{
  "model": "CTC audio transcriber",
  "dataset": "read English sentences (LibriTTS-R)",
  "train_examples": 15625,
  "gain_aug_db": 6,
  "n_mels": 40,
  "hop_length": 160,
  "input": "log_mel",
  "spec_augment": true,
  "win_length": 512,
  "tokenizer": "char",
  "vocab_size": 32,
  "arch": "conformer",
  "norm": "rmsnorm",
  "activation": "gelu",
  "mlp_ratio": 4,
  "head_dim": 48,
  "fused_qkv": false,
  "qk_norm": false,
  "inner_norm": false,
  "moe": "top_k",
  "kv_group_size": 2,
  "num_experts": 16,
  "moe_every": 1,
  "expert_mlp_ratio": 0.5,
  "experts_per_token": 2,
  "shared_expert": false,
  "subsampling": 2,
  "layers": 12,
  "width": 128,
  "positions": "learned",
  "kernel_size": 31,
  "residual_init": "scaled_by_depth",
  "optimizer": "soap",
  "beta2": 0.95,
  "lr": 0.003,
  "beta1": 0.9,
  "shampoo_beta": 0.95,
  "eps": 1e-08,
  "precondition_frequency": 20,
  "max_precond_dim": 1536,
  "one_sided": false,
  "adamw_lr_other_params": 0.00073,
  "cautious_weight_decay": true,
  "steps": 3100,
  "batch_size": 64,
  "epochs": 12.7,
  "lr_schedule": "step",
  "warmup_steps": 150,
  "weight_decay": 0.2,
  "adamw_weight_decay_other_params": 0
}
Rows from block 2, named by matrix and row number. Each number is 128 + 24 x the weight over its row's rms, rounded and kept within 0 to 255. All counts start at 0. Numbers have three digits each. After the name is the row's rms in percent of the matrix's.
# pw1: conv module expand (GLU, value and gate stacked) (model.blocks.2.conv.pw1.weight, 256x128), inputs 0-127
pw1.81 100:118156128172144115129089140107145131100146150116127174096087096104125127114123156136125114160131131160160138129107154153118134119117146117135095137104111051126140115081111141127135133110130132118123141129112121131133113185163163109099126120129083163117130109155137096109139101107118130137134137158140143131149135095119107115106149054147157166109102087102176158120154110110155095115189
pw1.82 094:133126097126123104142107190153164100121096128097114134076118123133128126139143117121133135125077112156125100150114141130125133182092148110140085109118120124125127142159117074125164129132142153171144125111166125120164144129181136138126149107114120173087103162136116091123126079124104116151095119107123157104072156108137161126138117116166139158066107119168130122121114116123151105105109
pw1.83 098:099114132134122110134083187136092148176091120132143115159126135116126166098132136175167128141134104125097120121150096123130087184107143075182112133146109132118118126130121119127133129125151089126154147149172119174134152138111133122109174126106128126123106130117141122131121136123157120121107134117160093124194098134143091178158103145130156101124117126132136158092120099136117129117197
pw1.84 100:135126107141076125104144101138118114157157123100114108144157117095118106119153150109100117086108142093142177132167143148129156136111127111170122162129062149110149150123121068208136114167106139138113116140118127116123130128159164143154131116133153135119164198120132110154159144131091137113143104147160130111157145145118145113146111131120141130131154183130102146134135119156116091095130
pw1.85 099:151146130138162112120142150160138124112134101139170121144146115132135133100167170098086105106161078132104110164121122111149116148121120126120122114084142114138113112142129134111150149134139100149124136134107084128128135117119121112142125057085134118132150169121152131164152142131127097136172138102181158178134191166144094171115162166115097130147121089107139105114132117167116099118094
pw1.86 097:091150119133085165170137079149168144143093117107133163150150122147106179131151139115171115128127154125123165093105124149143112145160156151162088089150121134132148122101108146150140092137173163151103144141134140136129138122123134134173194117116132162164084123192145122134132103146121117155151112114113142119159148106147172151134142135137124121118120136125117098131083130118155093107149
pw1.87 087:146101123130119157098123095149149147128124095116099094116151142164119126136133137132114154096116110134135150129147149098156133122125087176059163148139125148174131128104114114156081099147092095126155140121097127146125110159077119127128165093168148094113132115165146133138123178140138118132100110110134165127124164093170117117133169123122128144097127125105125144137193120146070111134132
pw1.88 103:152124170149094122126128167118142155151127113088131173069099125108094100112117128107134107113079129127156138127182150095115110117129132112155130069139118125128117097142134097146133101162143113133131129165121115149134093153138146117125103153119155136097134109103147127118118148157122152107102169137148130124152144084132078146157120136163167097158105149137136117133128165151123141207167
pw1.89 110:106114112129114094094139132137118119121149123137133151129120141141104124084110142103067172090130139158119108127127148134159153101141128147110041156116151109095126105135109147132094130111146131140166097177107133124112130123125119182149154135130138117075115135118148114130108152139100155153132087140113081107095138140134107132077112154171150142154181102112132122141167172116146128135153
pw1.90 097:131139118160170161133112124141162133173126139103125150142108111141141126139119149108085121162103103142129137104092154141152109154161163123190072117134130149138162094127115119133145115153142143137129096136121130139135138148078132141112125171186131170099135096141149153120097111160139094116131084121137098130133155162122147114067103118157157109117147113157150177133108091163105147102133
pw1.91 093:140147116168117187129153102119123111136132128119134118111162138089097049159103145111139109117106150139124123098131135112110131177117137104156152152103151147136148146129118125090166109160130130111069122113141110139111132142153139133130155107135181129164126132154133129119149107152128173113115076116167119132145104137117132146117121198137144136097137115143132139141133105218120139141146
pw1.92 109:118146106140135113149160130136133143106096087130139127140135113124123147092135164134120113169171177110107177134134180132133109095114178111105140126147146163109161140169156127138114143139151145160147093145131153134125161132122135139105124133151122161106156146112072113151164106138142128077121148135118143090166147140149093066097113151137115136124126100112155104133108188130099120084107
pw1.93 097:138129140087133108144140112105133159119080152112158094160113103147144147108113140136119126145125105097139116138133177082159155161088101091079122108130039138099107095144144115142165114146158127135135129124099146142138118102142082121110115103177149126118125134119110107142134097159130096134165117128180152129113131150158112099093102145150120142120102092080120128141109102136142124152111
pw1.94 110:115125152109100127146138103115104161142111091146118104137095096148163104130150121155106100087141168136111137123157084133114141141099081142112134154147140115074159100113160101168147140112192098133132114149109146121090095095130138139114128166106114126135127137151127157115146116131161147120101143124144119128147126154070127122104120145129125122141060155126167177117119151093092147098097
pw1.95 094:096157114118130120134128149082110138169163109145071125094118179100125174146093122116156117136112133164111115126128139155133156116146127153164134121114118126112127151128158094156110098104103092132101100125131128150134151114126110122169162119144079143087115158119132109129125151124049122118135086164102145103120131120123108169130142162101145114151104163176109155153117164107126101153149
pw1.96 099:143139162146120138131121150082155079153141156142130176110134120107140165121135146150091148143095151160099150145118117130124113162137182171157140119097124117111180121137138171095141153142151146168132156132115103117142144134155110169111123134143117106076140099154124143072128120126113159124135122138115155124092130121139156090153131104124126139164117139163056115148138095136151116153089
pw1.97 107:123102097142134148116130132121131117120142096129154145117137137142115115112108118078140097130177167148188128164122101082151138159129101168158133137133141134157163151161172111140103092111125073122097078121147122120123111126119144119102128088097133107123087136094170164170099130127104089148090096107092128101142130136120092129108138136134150138113103120141136120178151126097122083109136
pw1.98 105:126138108150135104105139116110131130129158145139174083118125151099066091090142152147162131144151115117120157154129180167120167075084096138141124150145141149116157154149115125115133157150137113127127144100100108169117142145089155089169152131126117126139118146148103126135129122124135165134098149123152164108153134092171105140124148135127114188133154090160089140161134146100110167131123
pw1.99 102:118117117089094115141107152125130107125165179137096122152143115108103120110169141161125177127097149148177135129105102155150124158152119125094117139207138113122143171124119130101102146130122092129143151149202148143108131110148167121136114135153150085126136132154156140113116118122109122122109151113124186153124189117144119148106175126142121144148115132129112135096112130135126147175098
pw1.100 103:097198155121131113121189151178117146061166124143129135127169090130113111119126151124127158125123108102133143104125112091125137100120123114085119125096130223151141119134133132096129145130127118153121099121099117137132142144140152151148104121128091167119146094132137149125130166143094138108126135120142145121102102139165142127139121139113134148086131174120116131122136134196123171140146
pw1.101 094:116178121185139124155097122120150119112113093110070142100112119127142131136118107122141102163119120103183154120118120124109113099108172085186082123135095148134117172120146113132124104145069150136092142178113124122151178101118137130126121107145091089132139137107121124112139115118116093099128157115169143102134140122099079119121141130119137111088122106109149109111174107116140108107114
pw1.102 092:136100110098133055140109128129095142094118130155154095127110130164102133141141110119102105144103123157106086121156112101123145133161123143123115103135130140142122155151116145142115118126194122125152169166119152144091122150139163136096122102130146145126131111156122120097141100135162151133125118155104152153092119078129126174112140170145083124112084132102146112136168090102165080144172
pw1.103 093:098123148184116157141138142134127129146107145102115101128148096143128106128195104148131128139119110120140124168105086119117153143098155153112104136104108133134116165117097174137147134117134129115138099114151100149125109111078145109134139147128124143096171149158152058150082134121125118113162096109134128116139135162093144164126128114113135155175129137188147134134096129120106114171064
pw1.104 102:145122115157163121119087139129131148079114127132129102181109121149109138114125144126081138144134125083136138159128133096138080159097118105136096132146096097142078115159145103124099125105124144143148114147166127119114168133121134138105072146133171191162081123121190157121113109108131121125116127090142138127119140124117164104101147138133090179115150140169131134140144090134111157102126
pw1.105 097:131137101129133127148101147125176152096148094129149155118107108099128129189118131147142133157126111100101100113164132157114206089149176132084126136132145137113079122098121170140120109122133129112098149153119185131145136092145099130125113103124148137159134139122152130141121116107130138176132179127111133105138089150112139136126107141094095131133115133104071121140148081117117112086094
pw1.106 086:087197112119138146124129124121180152110143129131122126133137137148137133124127125091116157127146159124112170158160113167127110174127171168119104176082156121177100104127131150123134157122133114156082126124121104127161121125136166125120116130123132132142143092128093146131106128129106143131137119135147117108115124184152166118137161135175130143134194153118130086149157126127095115174077
pw1.107 101:125145147114100154111122168098138168116124125136144096150126097161106136117095179120114141129163104148078081161136128096175146150095139152080136101113136135130121112135169177106159118127145110149132129138105155143087136120112047150123150171141129102099140110135121103113137152148115164144153138139135194128118117095078136119121135122117112097121140130107129107138121124131181126129126
pw1.108 093:125098118107139115170126124155133154152136094155128137165137079137133072149090183150131127105117101140160143126124141101101157149157085132132148140106143181133141197134116140158121147128163135120117113124129141113120155167117093133121152154133083115125148116152065126131171131140104102111161118122147104146138176151147118157118112134119119118135118150083139120164122089101105091154113
pw1.109 101:114131104098070125123096144117152159070140163098120120125132124125165129095124116104156153119091147137118103085129103170101149133108144109127118124125140132123093149116192113164130145119136124137140105094133092126123129152165108135135177147160138136174157143178111129120140126141163164109155147132191127128125144112130148120160112152115100165106106103112111143158099108158142115078152
pw1.110 105:123134146098186126100144148129111137102095144077139141142089134174121147137113131141101163080144140153162121094170119126170124094114159149173148157130157132116128169137110076144122147091134134102144113131121133083138163139129155113103129143114085143120123117120122132131140138096176119112094176089127116103159115119116133098096117109164126123175108140097094140161130140167112127123110
pw1.111 102:133154124135120103123124168117133141108099114085160137075097108112104148146141087130148100155121124151115132130166113115120167162128112102148137116130106078158098128136121144137166152111122110155169132100187096120154116128156079120131058135140117120085134146092098084151106105134114143154129132130142121124133101077149128122147152123131105108141136135109147180124129175158160100111110
pw1.112 090:148121115119101151126134131156139129103110171102158143108105104111145113153151132118141121135147100158115127153119116143152153136103174150140104141130182118104145138105127053194152117123135129116119106161144131098116101105142062165091137117118164160133092126162130095078121121143150159138096116133108129142145101159106164135100134093141163151125140116138168111127167161132153146137142
pw1.113 091:104109106133119131163116148135121149131146126087075157171127097149123094125164110101086148119123111140129093127137130119134142138107104087087091134162157102133148118143107106129105096147159138114144110135078160117108082112136094164158109161094126105085152105095126108155111077157162087086120131134137137135110093161140134098103118127100129119148151146121151081122107126163142098136139
pw1.114 098:091132109098130107143119088155106129167134144125121140152156161093125149118156115105116129117127135137152100140092122142144114100148157126077140139129119135159076114092125088166157126131074081135142130144102116092122145174124135104159164134119146143149105148139129088134185131116158116150089135142114165107096158086100103126149146158148114112069168163117107129124140113122161117141121
pw1.115 102:119112168116109148150157132115144112121159144126113140097098121149119106132143108153137139181136096130122130154125078184110127124172124121133129144088142128103160092121182130093133137135100114101117159085136071160117121137126096123139122132152146183125133136109128102150149109139098110144148131151187076115112129058121127119119145096096131145122093109117104118077123112137112101153112
pw1.116 100:089133119115108114147109200147127131109147156130128108147139109105096168119103117103147185166166124135123129085140101129123130139102074141125112196140132147108131130131097129089123127160099121125182132101107133118088109108141117153100156111125139146125133153158124124157188130122120156113145139139094131149148145138108105155140119098124124156058094113110169130123154129110156141110126
pw1.117 109:151115160130155110098126130097097154117156193154109106135140128136112126146114141161134133084129117137137137151126136087136106126112141122113104153168141143115156107126132143127129127147142115167133158119137091139165124115096143107187158109154116162139129119125143094117142084129112101152139090094147116183094140131142084118106185140143116122162170114097158159150123167172070143132112
pw1.118 099:179118093128157091121117149155166072143136181112110103132129152166099110112094158151130070125141106157124146174118088115125079137120114142119153124080125131135127110142134112138127159109186110120147100128131128133082148129072139094102103157164114134115091142158132103119129140127123164104149139142122098102138121153096094109147136103173115132144125123131141118119086125130112150146101
pw1.119 092:130168131098107134136144115110112140153120166130159110126190166175122112069096079099113142122147118115120143138166123168117143099122155124166157197112113128143121170100158123150143119136139132102103146128143137136099104126145145075115167103172140095145131112130118100122142160162142096096142128144125131117152186112100099159144151150134127111136109155109125137140125109135110094106112
pw1.120 094:122113154079096115103132162135154106141144098099094180131149157114138116147091106135085133115145124161114120138146120127131176107114147142144142174117124177138116160088113141142154179115142124140154108084156128125146109108108117094131099127097115130068170166127073114132117164140103105128140143115091125113135129110137123146148099112103165106153109132176144125133101165091144146136146
pw1.121 102:143118117124104141112108132164124151158171119148116156135146123135136123166117116138089107123158112120136137148125115132106092093089142156154113141150104135084090154121105144083146096139158155119150131110136147186160170158093141138110114153089134132104135161151083137113123112141135147123157129105134180126124127179115086143092122170066098086130150144115158150105124129153144126159098
pw1.122 095:116104153125112061152119116118139202161159122125113126138111172125122134136100110063134135124142112104161094120165082118134141109137113166146127132145132166140113131079131131137132112115114152153105096148132124130118165102103149105129157111114136104095100123107156119136129137125135103136093137136136132084143129120112071117108101110122129160073116141109158120105136112189088164097117
pw1.123 097:139115147168175139110118140096085103130098092153121104083152142117143103128112139159174104125105121145102159117104087139149111073135146142115147149090132152118127117131098097165131119111144092100113130100135194159155093089121123109141133103116138130117127151119110121163115154148137146129120107096103144114111145152096134117099105101085119110126125207129143148116119137133079137103146
pw1.124 089:118128093135110136137161158115119072107116112113140161171144122151149121105171145132080127138115130110159124118145094168155107163110140176095081131118158113164129107170185102146132143102116157134152111108121130093125119098090120157115119115098118108146123148145143088072146115123101128128136142129115135129102144146137123106149144117092146153108140119140119124204155128121145164146176
pw1.125 103:127142164112103142117156118125091143104156135149113132117153130102114100096136142120125148090117147167109191108062113133110115171084137107142060095146133162109126091088107128113089124115113136097105149081120107127122118150097133108135110110136148144156147114116128141113145166201132091146143126117162146126158106157130098121080118135170120120139144109139117131131147140145099117107118
pw1.126 095:145113109178135113151153154103128150120090101101135144163108109152123132135095131153133142108143141104123124109145127140123132139127180120112124062141134150139131139192146132162130115112145127128094112149142128118110144102107168125097111155130115122100080143131135109167147088123139144107119147120133119093091154136115183115212102115134120102185167137123124121126097078142086138135108
pw1.127 093:117179117109151118164125179112106074145136119145137161121135107114156103082117102076123074100112132129129113104141123105121148113131121159137131092123116137125139122123165140144129108145121109101123132153123144142143105135103144137137136132158110118162192145124102082122170126127146169159084124104143129115153093127139158150143156134096110126159140102155103199118077122114154126173128
pw1.128 111:107151113122162139142131140116148113130167154120144146116156138129125128081169109124104124137121188110135152137126115156134158151142161113129151147108137111109096171136110122132117134132109091077145122134095113159161125150129164118165158133131102126124158150106096127128157160118109109097106137168122134098122140143084112136140127185198179134115059126068113138121146151124108121105111
pw1.129 102:101129140112141118172112115081121167159093133099138096119141116163131122129105124145152117150110148163107167151114093124134144156126141091147163104136100143103112129104143127113175094083093151153126110126143123137091099128116121134170140158153160160118152112137127129160133100143183098084139084150154132116162166193093129168113119128116141124120096145105138125092140112157114147127100
pw1.130 095:157151143116127158127102091156141119163143135127092161099134108180143109172128163118137065154128120158162128162131116133141121144129131091091130128162139132137112131116090080131120110157176112159136133102110163146101121109136110128096156140160150136142153133146096118127116106097095171108127154137144117166090111121093092151152132166098147135121136130135128138113100103186139177096140
pw1.131 093:068116113152110134099115133098141124132109095141138130153155160095157084111161102111143148130143171125150109128150209138134060161168165126163154115147080137168104137153167108131150121155126133110146159146123088135129132111128103110161112133147124121109118133133149140119168098126108137126111147136135165113157160151130158096107134103148157116106126107108136070147115138131134138134110
pw1.132 089:081152120137128092158183107115165125112145091120133141123118173135133127065126125147132127138148117133121145110127113164120156168129113140109146151127155105116130139133130133195128141132166130117133134143151137096104115134106145107103123147096126106115157221131117110178051137147128112130131097135138090127126158147117137100111114120101145143100103123126075153164112099113145137130134
pw1.133 109:152200089134115140165136138115111108090155126109119163122132116111187111141124164166147120136134124128089136130134136099068139125134141156102107110131127163118122138100126145151134172091139127106121154124117115119146159129115105140117127122075099111113132179152134113156111137087150092123151100165142088147146169128157083100138112133140132149185101152110158139103108114119156139110098
pw1.134 096:157161094178126112121144093132084132121144161095076097136129113166145103095116161132165085104146189133134122112068119129112103123130134150140108101185169155123169117124167164115135098094131107118150141112129142140128157101165134120145147094160124118124133141141131128145180130136174110102105107089139120139104142132143112118129142103133085133151145157138134152135088129129144119134155
pw1.135 105:133134151117147139169123156168120153110112117101125120135113128136137143135108120120162120098129154163152142130133138168130140109151110117126173165109154173135135130144139111134133090130162126091126104123153165173107113136117164165143125123166104149107116158140144111099073085202147172139176114106102159104139149096148141125165149153177172128154145126137142139127155110108133144162100
pw1.136 106:150153135130153113156146085176117179103091170116196142137111125109108086105100103127124126141145123128163141145149109151131122114145145163097144116151167139114135132160112108150124121161102108157140134141112113138109105184110088119141094095147198106090137152141141159150136131145128184134112149149150136075136111155131149156137111126115119131140111120130118098080146126126157125135149
pw1.137 112:172133168127134145176069153160145145099151149138110120126129135093096119139173117125140143163177147116169097156146116136148152133140125110149131116119135135155119151152136153095136128129148140136077113149144152087112139149175117089125160120115119168098121150119118156082163132116109153092116166147100120149104148096170145081119110135118142109143082099112136115142103167120160105131123
pw1.138 100:149137115134135113161143164106116114144135153126149211108180115122099102141123148104150147127118110099157160077124103131120123122176125168146171088189110158132113104119160129116152131123111111147167130130131116116140157131155121110126094167115148156145124124110163129123121115184114142141139117139123152098164134110132144117120154108131164100088182116135163121145138110107155142179129
pw1.139 100:130124138126118113131121101107127177080113156129102135101123103115170101146100110131166139135162124176120171120147066099149188116131117146132148105144105123137114147139140129162086132088126086081163110136105189130126151079165093096113107150137127123161148132140119154171173113149136147133107129126127123122133105102104119108120120106099099123149164122148128116131117142112147112171113
pw1.140 104:165170133116158107130152091104124137125116140149120133067097142124142114157156165127126110123117119131122106144108144162128152107100111133115130151122135152173129108125100109127108118120110132114137120162072070084084096090180132132161106114139148175140145109125079147093137139146131121127103116151096091138144099140093149128138144120145119079136153104107174141114170131123127175151099
pw1.141 110:149156132108165117131118115160143138128121107128108137137141102182156109106151097110140092080134111132096110140151108162170132104128095135167112080114152136105107172100127096105160113174160114118187116098119158158159131125134104101126159134153140133122120155115141109121090131109120111104053153162194153142142141103113149135136125134123113159143114142134107163157116131111135129113116
pw1.142 103:112127092110130118168182094154163108110147110136126127133105119147144143152118122089137134121155157131128147113124112094174129161144143122105127148148132152112112115148159095173103098124126130127133137128046122148168111093078145095130130131137164094154108117145128143144166096136126155094135131156146079103110138096103088115183135105154149123137120164156147150120104123111137172134096
pw1.143 102:140153088156145181146129117126156117133121108113100138167123132097137129104152122165104070130125121114096136118134131140088144140166079109113123129103111119156129144132170141147158167108103142135082128150114167117199156157150145130123122119138089110117154154126096118158160081118142188148119142144134115107113100108110100101112131139166137168120137144122095121152133099111156111109167
pw1.144 091:116135142143134119165086179126123135112122131169125133078129116126104106134127161101146137151089165108137124089140112126109137109144115093132142141117131081128176124154148160126104135142101152099144126101108151087085107141135079151165162145164165145129095147132082160100130104094134151126107116099144131162144123122151096120112103063124146130150089127114153090132164135139152090133115
pw1.145 101:104130132114142094137130148089124129123079128155122117103095179133107164123096125098131090130143119105139128116133137130114144138148129143174127083103108144135128137133169131133140119167081130123123082094118172163081151132120111122141123111151113115147111140102111092109081148130090105121113080160124131067115106142138126122147117102142119094145124173106136200099129130168091106113152
pw1.146 104:155157108150125141160113129118128137072104127118136120117159132164124181148148113130172159126170118155101127153176147114135121153118130122130122098135103133130111204150128095091147120112165134140091123119124118087103113127141096139117124129133140130136087139098177107128132107109109153106129126143145164148072136104136136069134149087096144127096129099117106179101102145120156153099138
pw1.147 110:180136152101152089148141132099114130108127086150112187115149124113121117135129116120115115162144092100150150113096143100158145166163132098139142141126116132149135168122106139148142150090164104172106142135116146149148081083154115122110135152116169090078145160124116152149171116120126101134165125103104105114160115096129124134136130055093115111144113133125136141111109148152101154166132
pw1.148 098:108097084105116137138143121130115129132131131135131120132120154131133127102082152127107171150146099132151166152134142124125100146121111160139117146128148141148129073134139114090175140161085131132077098141120069147128140170126128148123112174137099106066146135142098128113117162139112126152094114163099138087089124155098121071126129165109131157105146118156162123117146167089109117144159
pw1.149 102:115145115120161150115176153096120153137135133142132130185119128124091141104117137087142134104145110129061137150102135107152126121155113143138149084128150143131096154097130115155160197133124093129125119120153123101116096088118100147156171143156136135078129106080141179165152097155075133117152118155121088136123129141122113148135153119171122105127120132130117095131140134125124112148175
pw1.150 100:101115122116092135151139154138122120134101142140139113120103095154095087112149160117136127156106139066133073094117147120131092179158108141120083077120160148105134162103108101165136185140134123103103125081089160108127113118100102108157098122084142135139127147149115110163107135118157160158133100125114139146126112133073150105135163119118140150125113127110131075127128099124129135131105
pw1.151 102:166135121159119143156112146110108148091152134114103166110145088121115119134164148070138131070139100137124105165148106097109140151122092087162121108119156114126123184089143075124107142131136141136109140080199153132104155102147114110107118111113137119140117130103099112144160155155091124129131143103136122145120142106149161115146151145121117125136162092150108160102117104148137134074131
pw1.152 096:130144168103146204144158168136128132134124160120121137143116140122117108123145128131111133162112162140140105100140153161126105130153076157124136120114183134127128123140137093170130128106140111102137107131148160122108102138123093104109178132169127089162114119148183178135134126131096114112132168085103124154095142135153121174113132167103155113156124148096128152122136079100129104151097
pw1.153 097:128179090120126129147087127119120129096154140115122076084159102114123094121111154110173128146095171087108111086127132137117098108142118104081139118099117161160136126123161121140152150125098117131087135084128185128116130135166131135138126122161135173116104156124108100149138128096133157125152109164108125154154132123164115137089152138148083083107153113091115142130171117155122109126128
pw1.154 096:108157128112138126127144155144122132137161118128112097087097136127139153154152119126110173144137135148122127112132146126104143110124128143107121125181137161126202155118140173167153128142156162092131132151173096141153146145155123111122164111124118122077145173092080111101163129191133170133123097130116139123118100165120153126133147119177150143125106111144110139109172142170131141162146
pw1.155 104:087151159123091142098132128090126118131148075131171127144158090120102139118152129170148115141112166150139102120144130189101087133148100119123100143130104138092119176109102157101136108118116128130112150120151139138127140071116142108104119132096149090120114125132129097163111134154146078096124154125094153120166098127135100133104146147130077162077126153095118135121128110103154168117131
pw1.156 103:107119123128094127126160131127160121148140084117122101101174139123102103136139137091157154118108166106163140134128170126115094130124126117154111116173134158151089207131141144128163126102108171182150075099165141171127130132102125108140099139164149144150148124113125127125134128136096129115120118117146116109093129141160112129154084123146131128059120126143131135140091123139180156153131
pw1.157 111:097130167135135082180102094150133109119118116123184117135156122106140128138108134149117132139156109138132114167137136211135115148111117113142149179131177143114142102171140156136127138147140135133166153152096127148173160113115167156102125113109122153106126151130133115153105168124111171126123122159135131080125168131138160101108137120076119141112112156144136144125112095099115176156138
pw1.158 099:155137113142113170178137129139165146117109109119131129110099161197132093161111174136142089102162124132146147104110110130147130144162105096196137142136139128106131132112091140102150108160157139074096163109114131139095105128170124127146137057149132131132183144144136111153111126144143134135149133150122139140077150131098105141121120149150127151123133075148110130138140150143121131150144
pw1.159 106:096163152132132112120128140131098141133129096130142144086101104108147107127139090118084122118137088105138116156140163081146075106114149104166173097126149127158110153182119145124145154100161147112127090121109155103137141150120161117146104115157140144109101084154149115134154153154150094094141089104119131119135112134096181138138142102143100160135148145102099092150127158145088119165119
pw1.160 092:155139099111137114102116074137080101125157089166104126123104108156145152144113134087147084134165175111122134189140105110120089127104130130127137151142117139171137178132134114131155162135129154110178128129113124131128159124126098093134115118136143122085165144105118107113135117180096158092115109127154124137137106126116097090137105095181135139128133088097108142175153125124120137117156
pw1.161 097:114131063140133081135129103106168124110107100154164150093142119172123095121108119159180127149098142145098162163122109135124116133089126146151081119153123117121105093135070149144137118172118145095086161131163167135129112130099109153117135122161104157105139170145137140134161113108097139126106116155122143142122123130153148125107114172158086093110135152127120168131129121165136111146146
pw1.162 095:097150127094119174133158134136149145166123126162071139164121073132171136128125133132101150139065153132154104114112118132141112125139089153110116130150153148158166134138132131082118118115101113128167142144155161140117134112173139160123122096144112121081109094137155134126137165111133140121108117158162102128146133117154153153108075125170130163095125111113135144097173156168142136130162
pw1.163 098:100134104126109114148173139089143129119155129147118131091118095123139115097119135059130124128158111178159141106147105108109098127182117125144137137138145113091180164106146133124112106157157098147125108110093104106138135127147101153155118131138167108177151150151127153125108124126124198164107126090160128105122113096155166148129120154084130128118118112105126097117179095126142132103122
pw1.164 106:160111116120105131138162162070138089121112138126102137112139127176116127106130159136114124096127155097155150076117147135096144128088106102119131121160128114140156112103134120168110146102131106155098204131112132123095122157126096123187131147126152165161161140177122144145137133120118155147088134137129132143137137153145086148115159132125121099152126077109114102091121137106116155160173
pw1.165 102:171138162151162152128087151118154162119110123140116175095133089122116136086126124135136141122189065127091162129139149128149178115120146092118196144130116141097150158104174110134074129119155117147128106150122131130112176116085115128123161135139139109095119087149136104107157094140133160144121128129148128081115150171132119106156132143112121146119134143118113146121141131146158130156124
pw1.166 112:101119130110148121128123104124108134152121122155126120090075141086122129108105158157178106131110159131071119121092092104122109120172163136128167138135086103155146126112139145140130124091126071162103116148138108160149133112102115154105178122132152124191133165160166125116094127105110123109143122088096158082121106131112176126111122144143090118148131140149137162123112126148144154132148
pw1.167 096:161148119141114139149153153141119162133160094139087128152111146170132157118119092100138102133147127099106141101122135117117130141112133113152151142076183112129098159130143140128152137115149135154066157154095134152093105111098097150119103139130153130174126086133096134144142124130151103085086123116132127105098121123106131128132117095167115134142145090168148160130098169089112172088168
pw1.168 097:169153113112151157143158158112102131116114096144142125130136117128114084129152148163091128153151078144106138180081126134099111123147115115129158059138136085156131131093112107143156130195154088164131110119125141119088126107130074124112127131116142112141123167108116126108109135100137155125098114121112100163127123120116149169125136142163127075171121083139144133111131133131151124121164
pw1.169 104:133146136118132131143114138100137141125141123156150159123142151128173161132118145122101110093158110121171114140121130090124146100106096096125146100164150142127145145154123163110178156136121166182176156158098146114154144167133170142123117144136154136140116162137123089171134155105115140113139128104136124139133167110144127124098089132085109126199154131069143117103133136113073138132094
pw1.170 094:141119089118186171143155093131177116102147144137143137081141147149140091135149154165100086172130129119161088176150116105104129148134143119120176128169143084121144160190170121118150109135150102166100107131129157131134146134136151106141134165135115157103158096128129113133112135131121096118135156130103163180116144123141124143093138139152129134090120084123130135105127108148109123116142
pw1.171 094:124128140151082128124142153130112131135135079128162142081136126112097129143176128116112165127129127100122150145126121176156131122138160084119112119134149092138152146162130097154139122137127121089147143141148142097134085123130126110169122108172075141125144138090121111120087123107126117154156117118149161117175135176092096154180130112132126100093173149109137122162102128119099179176133
pw1.172 099:154113162098141142157144119155117096130131133167149099133101129170133187113130114141118041127112165139103100125129152141125103125135130121103106151150150114139172107163120163116121133100118161106118135090124106138136134105135118156145149126150126113176165163118126174142102117139146097132116129106191150171156118071133154145121155127136120137125106099170136143162085119135137118135103
pw1.173 094:128099097121106122122114123127141115160111122128121162125127097120163126135117122126096126096121149170113149171188130140130113117113087085110172134098145120082130107119119112140118167105149110089113125101075155140134117099145129139141122137136127136191166135101150107183131116111142140146119119133079108139138093153159081110129123155098152085093090155097132111126111116188154113131115
pw1.174 111:151132085105113090123096126153119131109139133162095114137136133115135145115157100120089117162164109130142140129108113129133104071128160111132153097121153164147137149131116073170118150103074137128117093079137093107091122119135120151097107131132165107111137131123155131087163130142115142119121129136103084157101094176143112160146133091101176108104073098120115107109112140139089142124116
pw1.175 096:121065110165126127131123108148098095084120101155107164142101113175142162149125136094125127141120154088118128128119109097137127152109130094155097162120122142119122130150085110110162120126137105137124154143135153126151181152161142146143181074109170154141131121085165150128124136102111122107129094159145142108142136111145117136123111145129106143160119114136145143178109087170136119075164
pw1.176 111:137157122128168077141114143121135126146125121149156085133114106116127110104146164112115180097135115192133136136094115134106151114154184125136132122122103144121145129125133136127135116145119185144132146069138139132106093207149097115127092121152122136156096120116153149141103123171119115159164138133141128138128149131117157134140137143132128170161145103167121173171153086147164153144105
pw1.177 106:150146095162121120121114131146154123149141135158113155154119117108112101129162148145132121139150134059168115130157104129113157113111184117124128104099107120127093163135146118173138134071140079146148081163123160144138125092123109098120170148100122109121169113113135124137125142148126153134136108135142122081106128099141147123096122143118115134145151124144136199083153177149170122098116
pw1.178 101:128193108136110125142091124141106145100114103126146091130094158148139123149115149153138161104164136094100140150169160127176138144095149113124113153129174114133156160163088139093159134141112108150093131117089144154149083128097131097126110106156138126174133125171127134084158135095115104142186125109107143097120137121126134142148170108118086132109143103122131137134152114088159125142122
pw1.179 102:113174154100127168139124072092140119130141179094121099140124100129111102116114140132143148111142124155135096086117121092121118109133109124113185136145164137160135173122139146144136098147120130130112115111107087131145135165139147099074107123141127086100124132133151135129102102128126165110132119176159131173136151093129137117104126082116121077125128156146162163132152161080093163148111
pw1.180 106:134157133150149147082098153131144140104093130156117145101107139142122142136160145094134147127145129162125141132137129173143147139102132165145073119087061123125151155153128132154138101092141106156136147120124119097159168120082124088137152086134152128116158184132127108145122175118086151142132184124119102168111162104097163109110098127130122121136142096153147152136133130112103163113114
pw1.181 088:094125077143105113141103133120157138132102101107138145088168132113131130180123161111145100174181165125118154117164159121161169146134150120108119106145114139128115134099161134130143102156165113128098125159099082095131095141112128183136153122133150138144160127083101099139171133137134093105150105135117113107132138167147145123128109161145135086103166158137134157099109128138161141106100
pw1.182 101:173133106128105118101174136131173143093143165134126140116116101153147112149133135130145118132120130141074107132144126120125115129125120112152147140128138093118150161134122120109106138074126096189129154128128131152168119129122141137121118084100192156134092153165135139155157146114113140145037150141148101131088115152148113156160136128172134177099111118159126143140136138093107116143102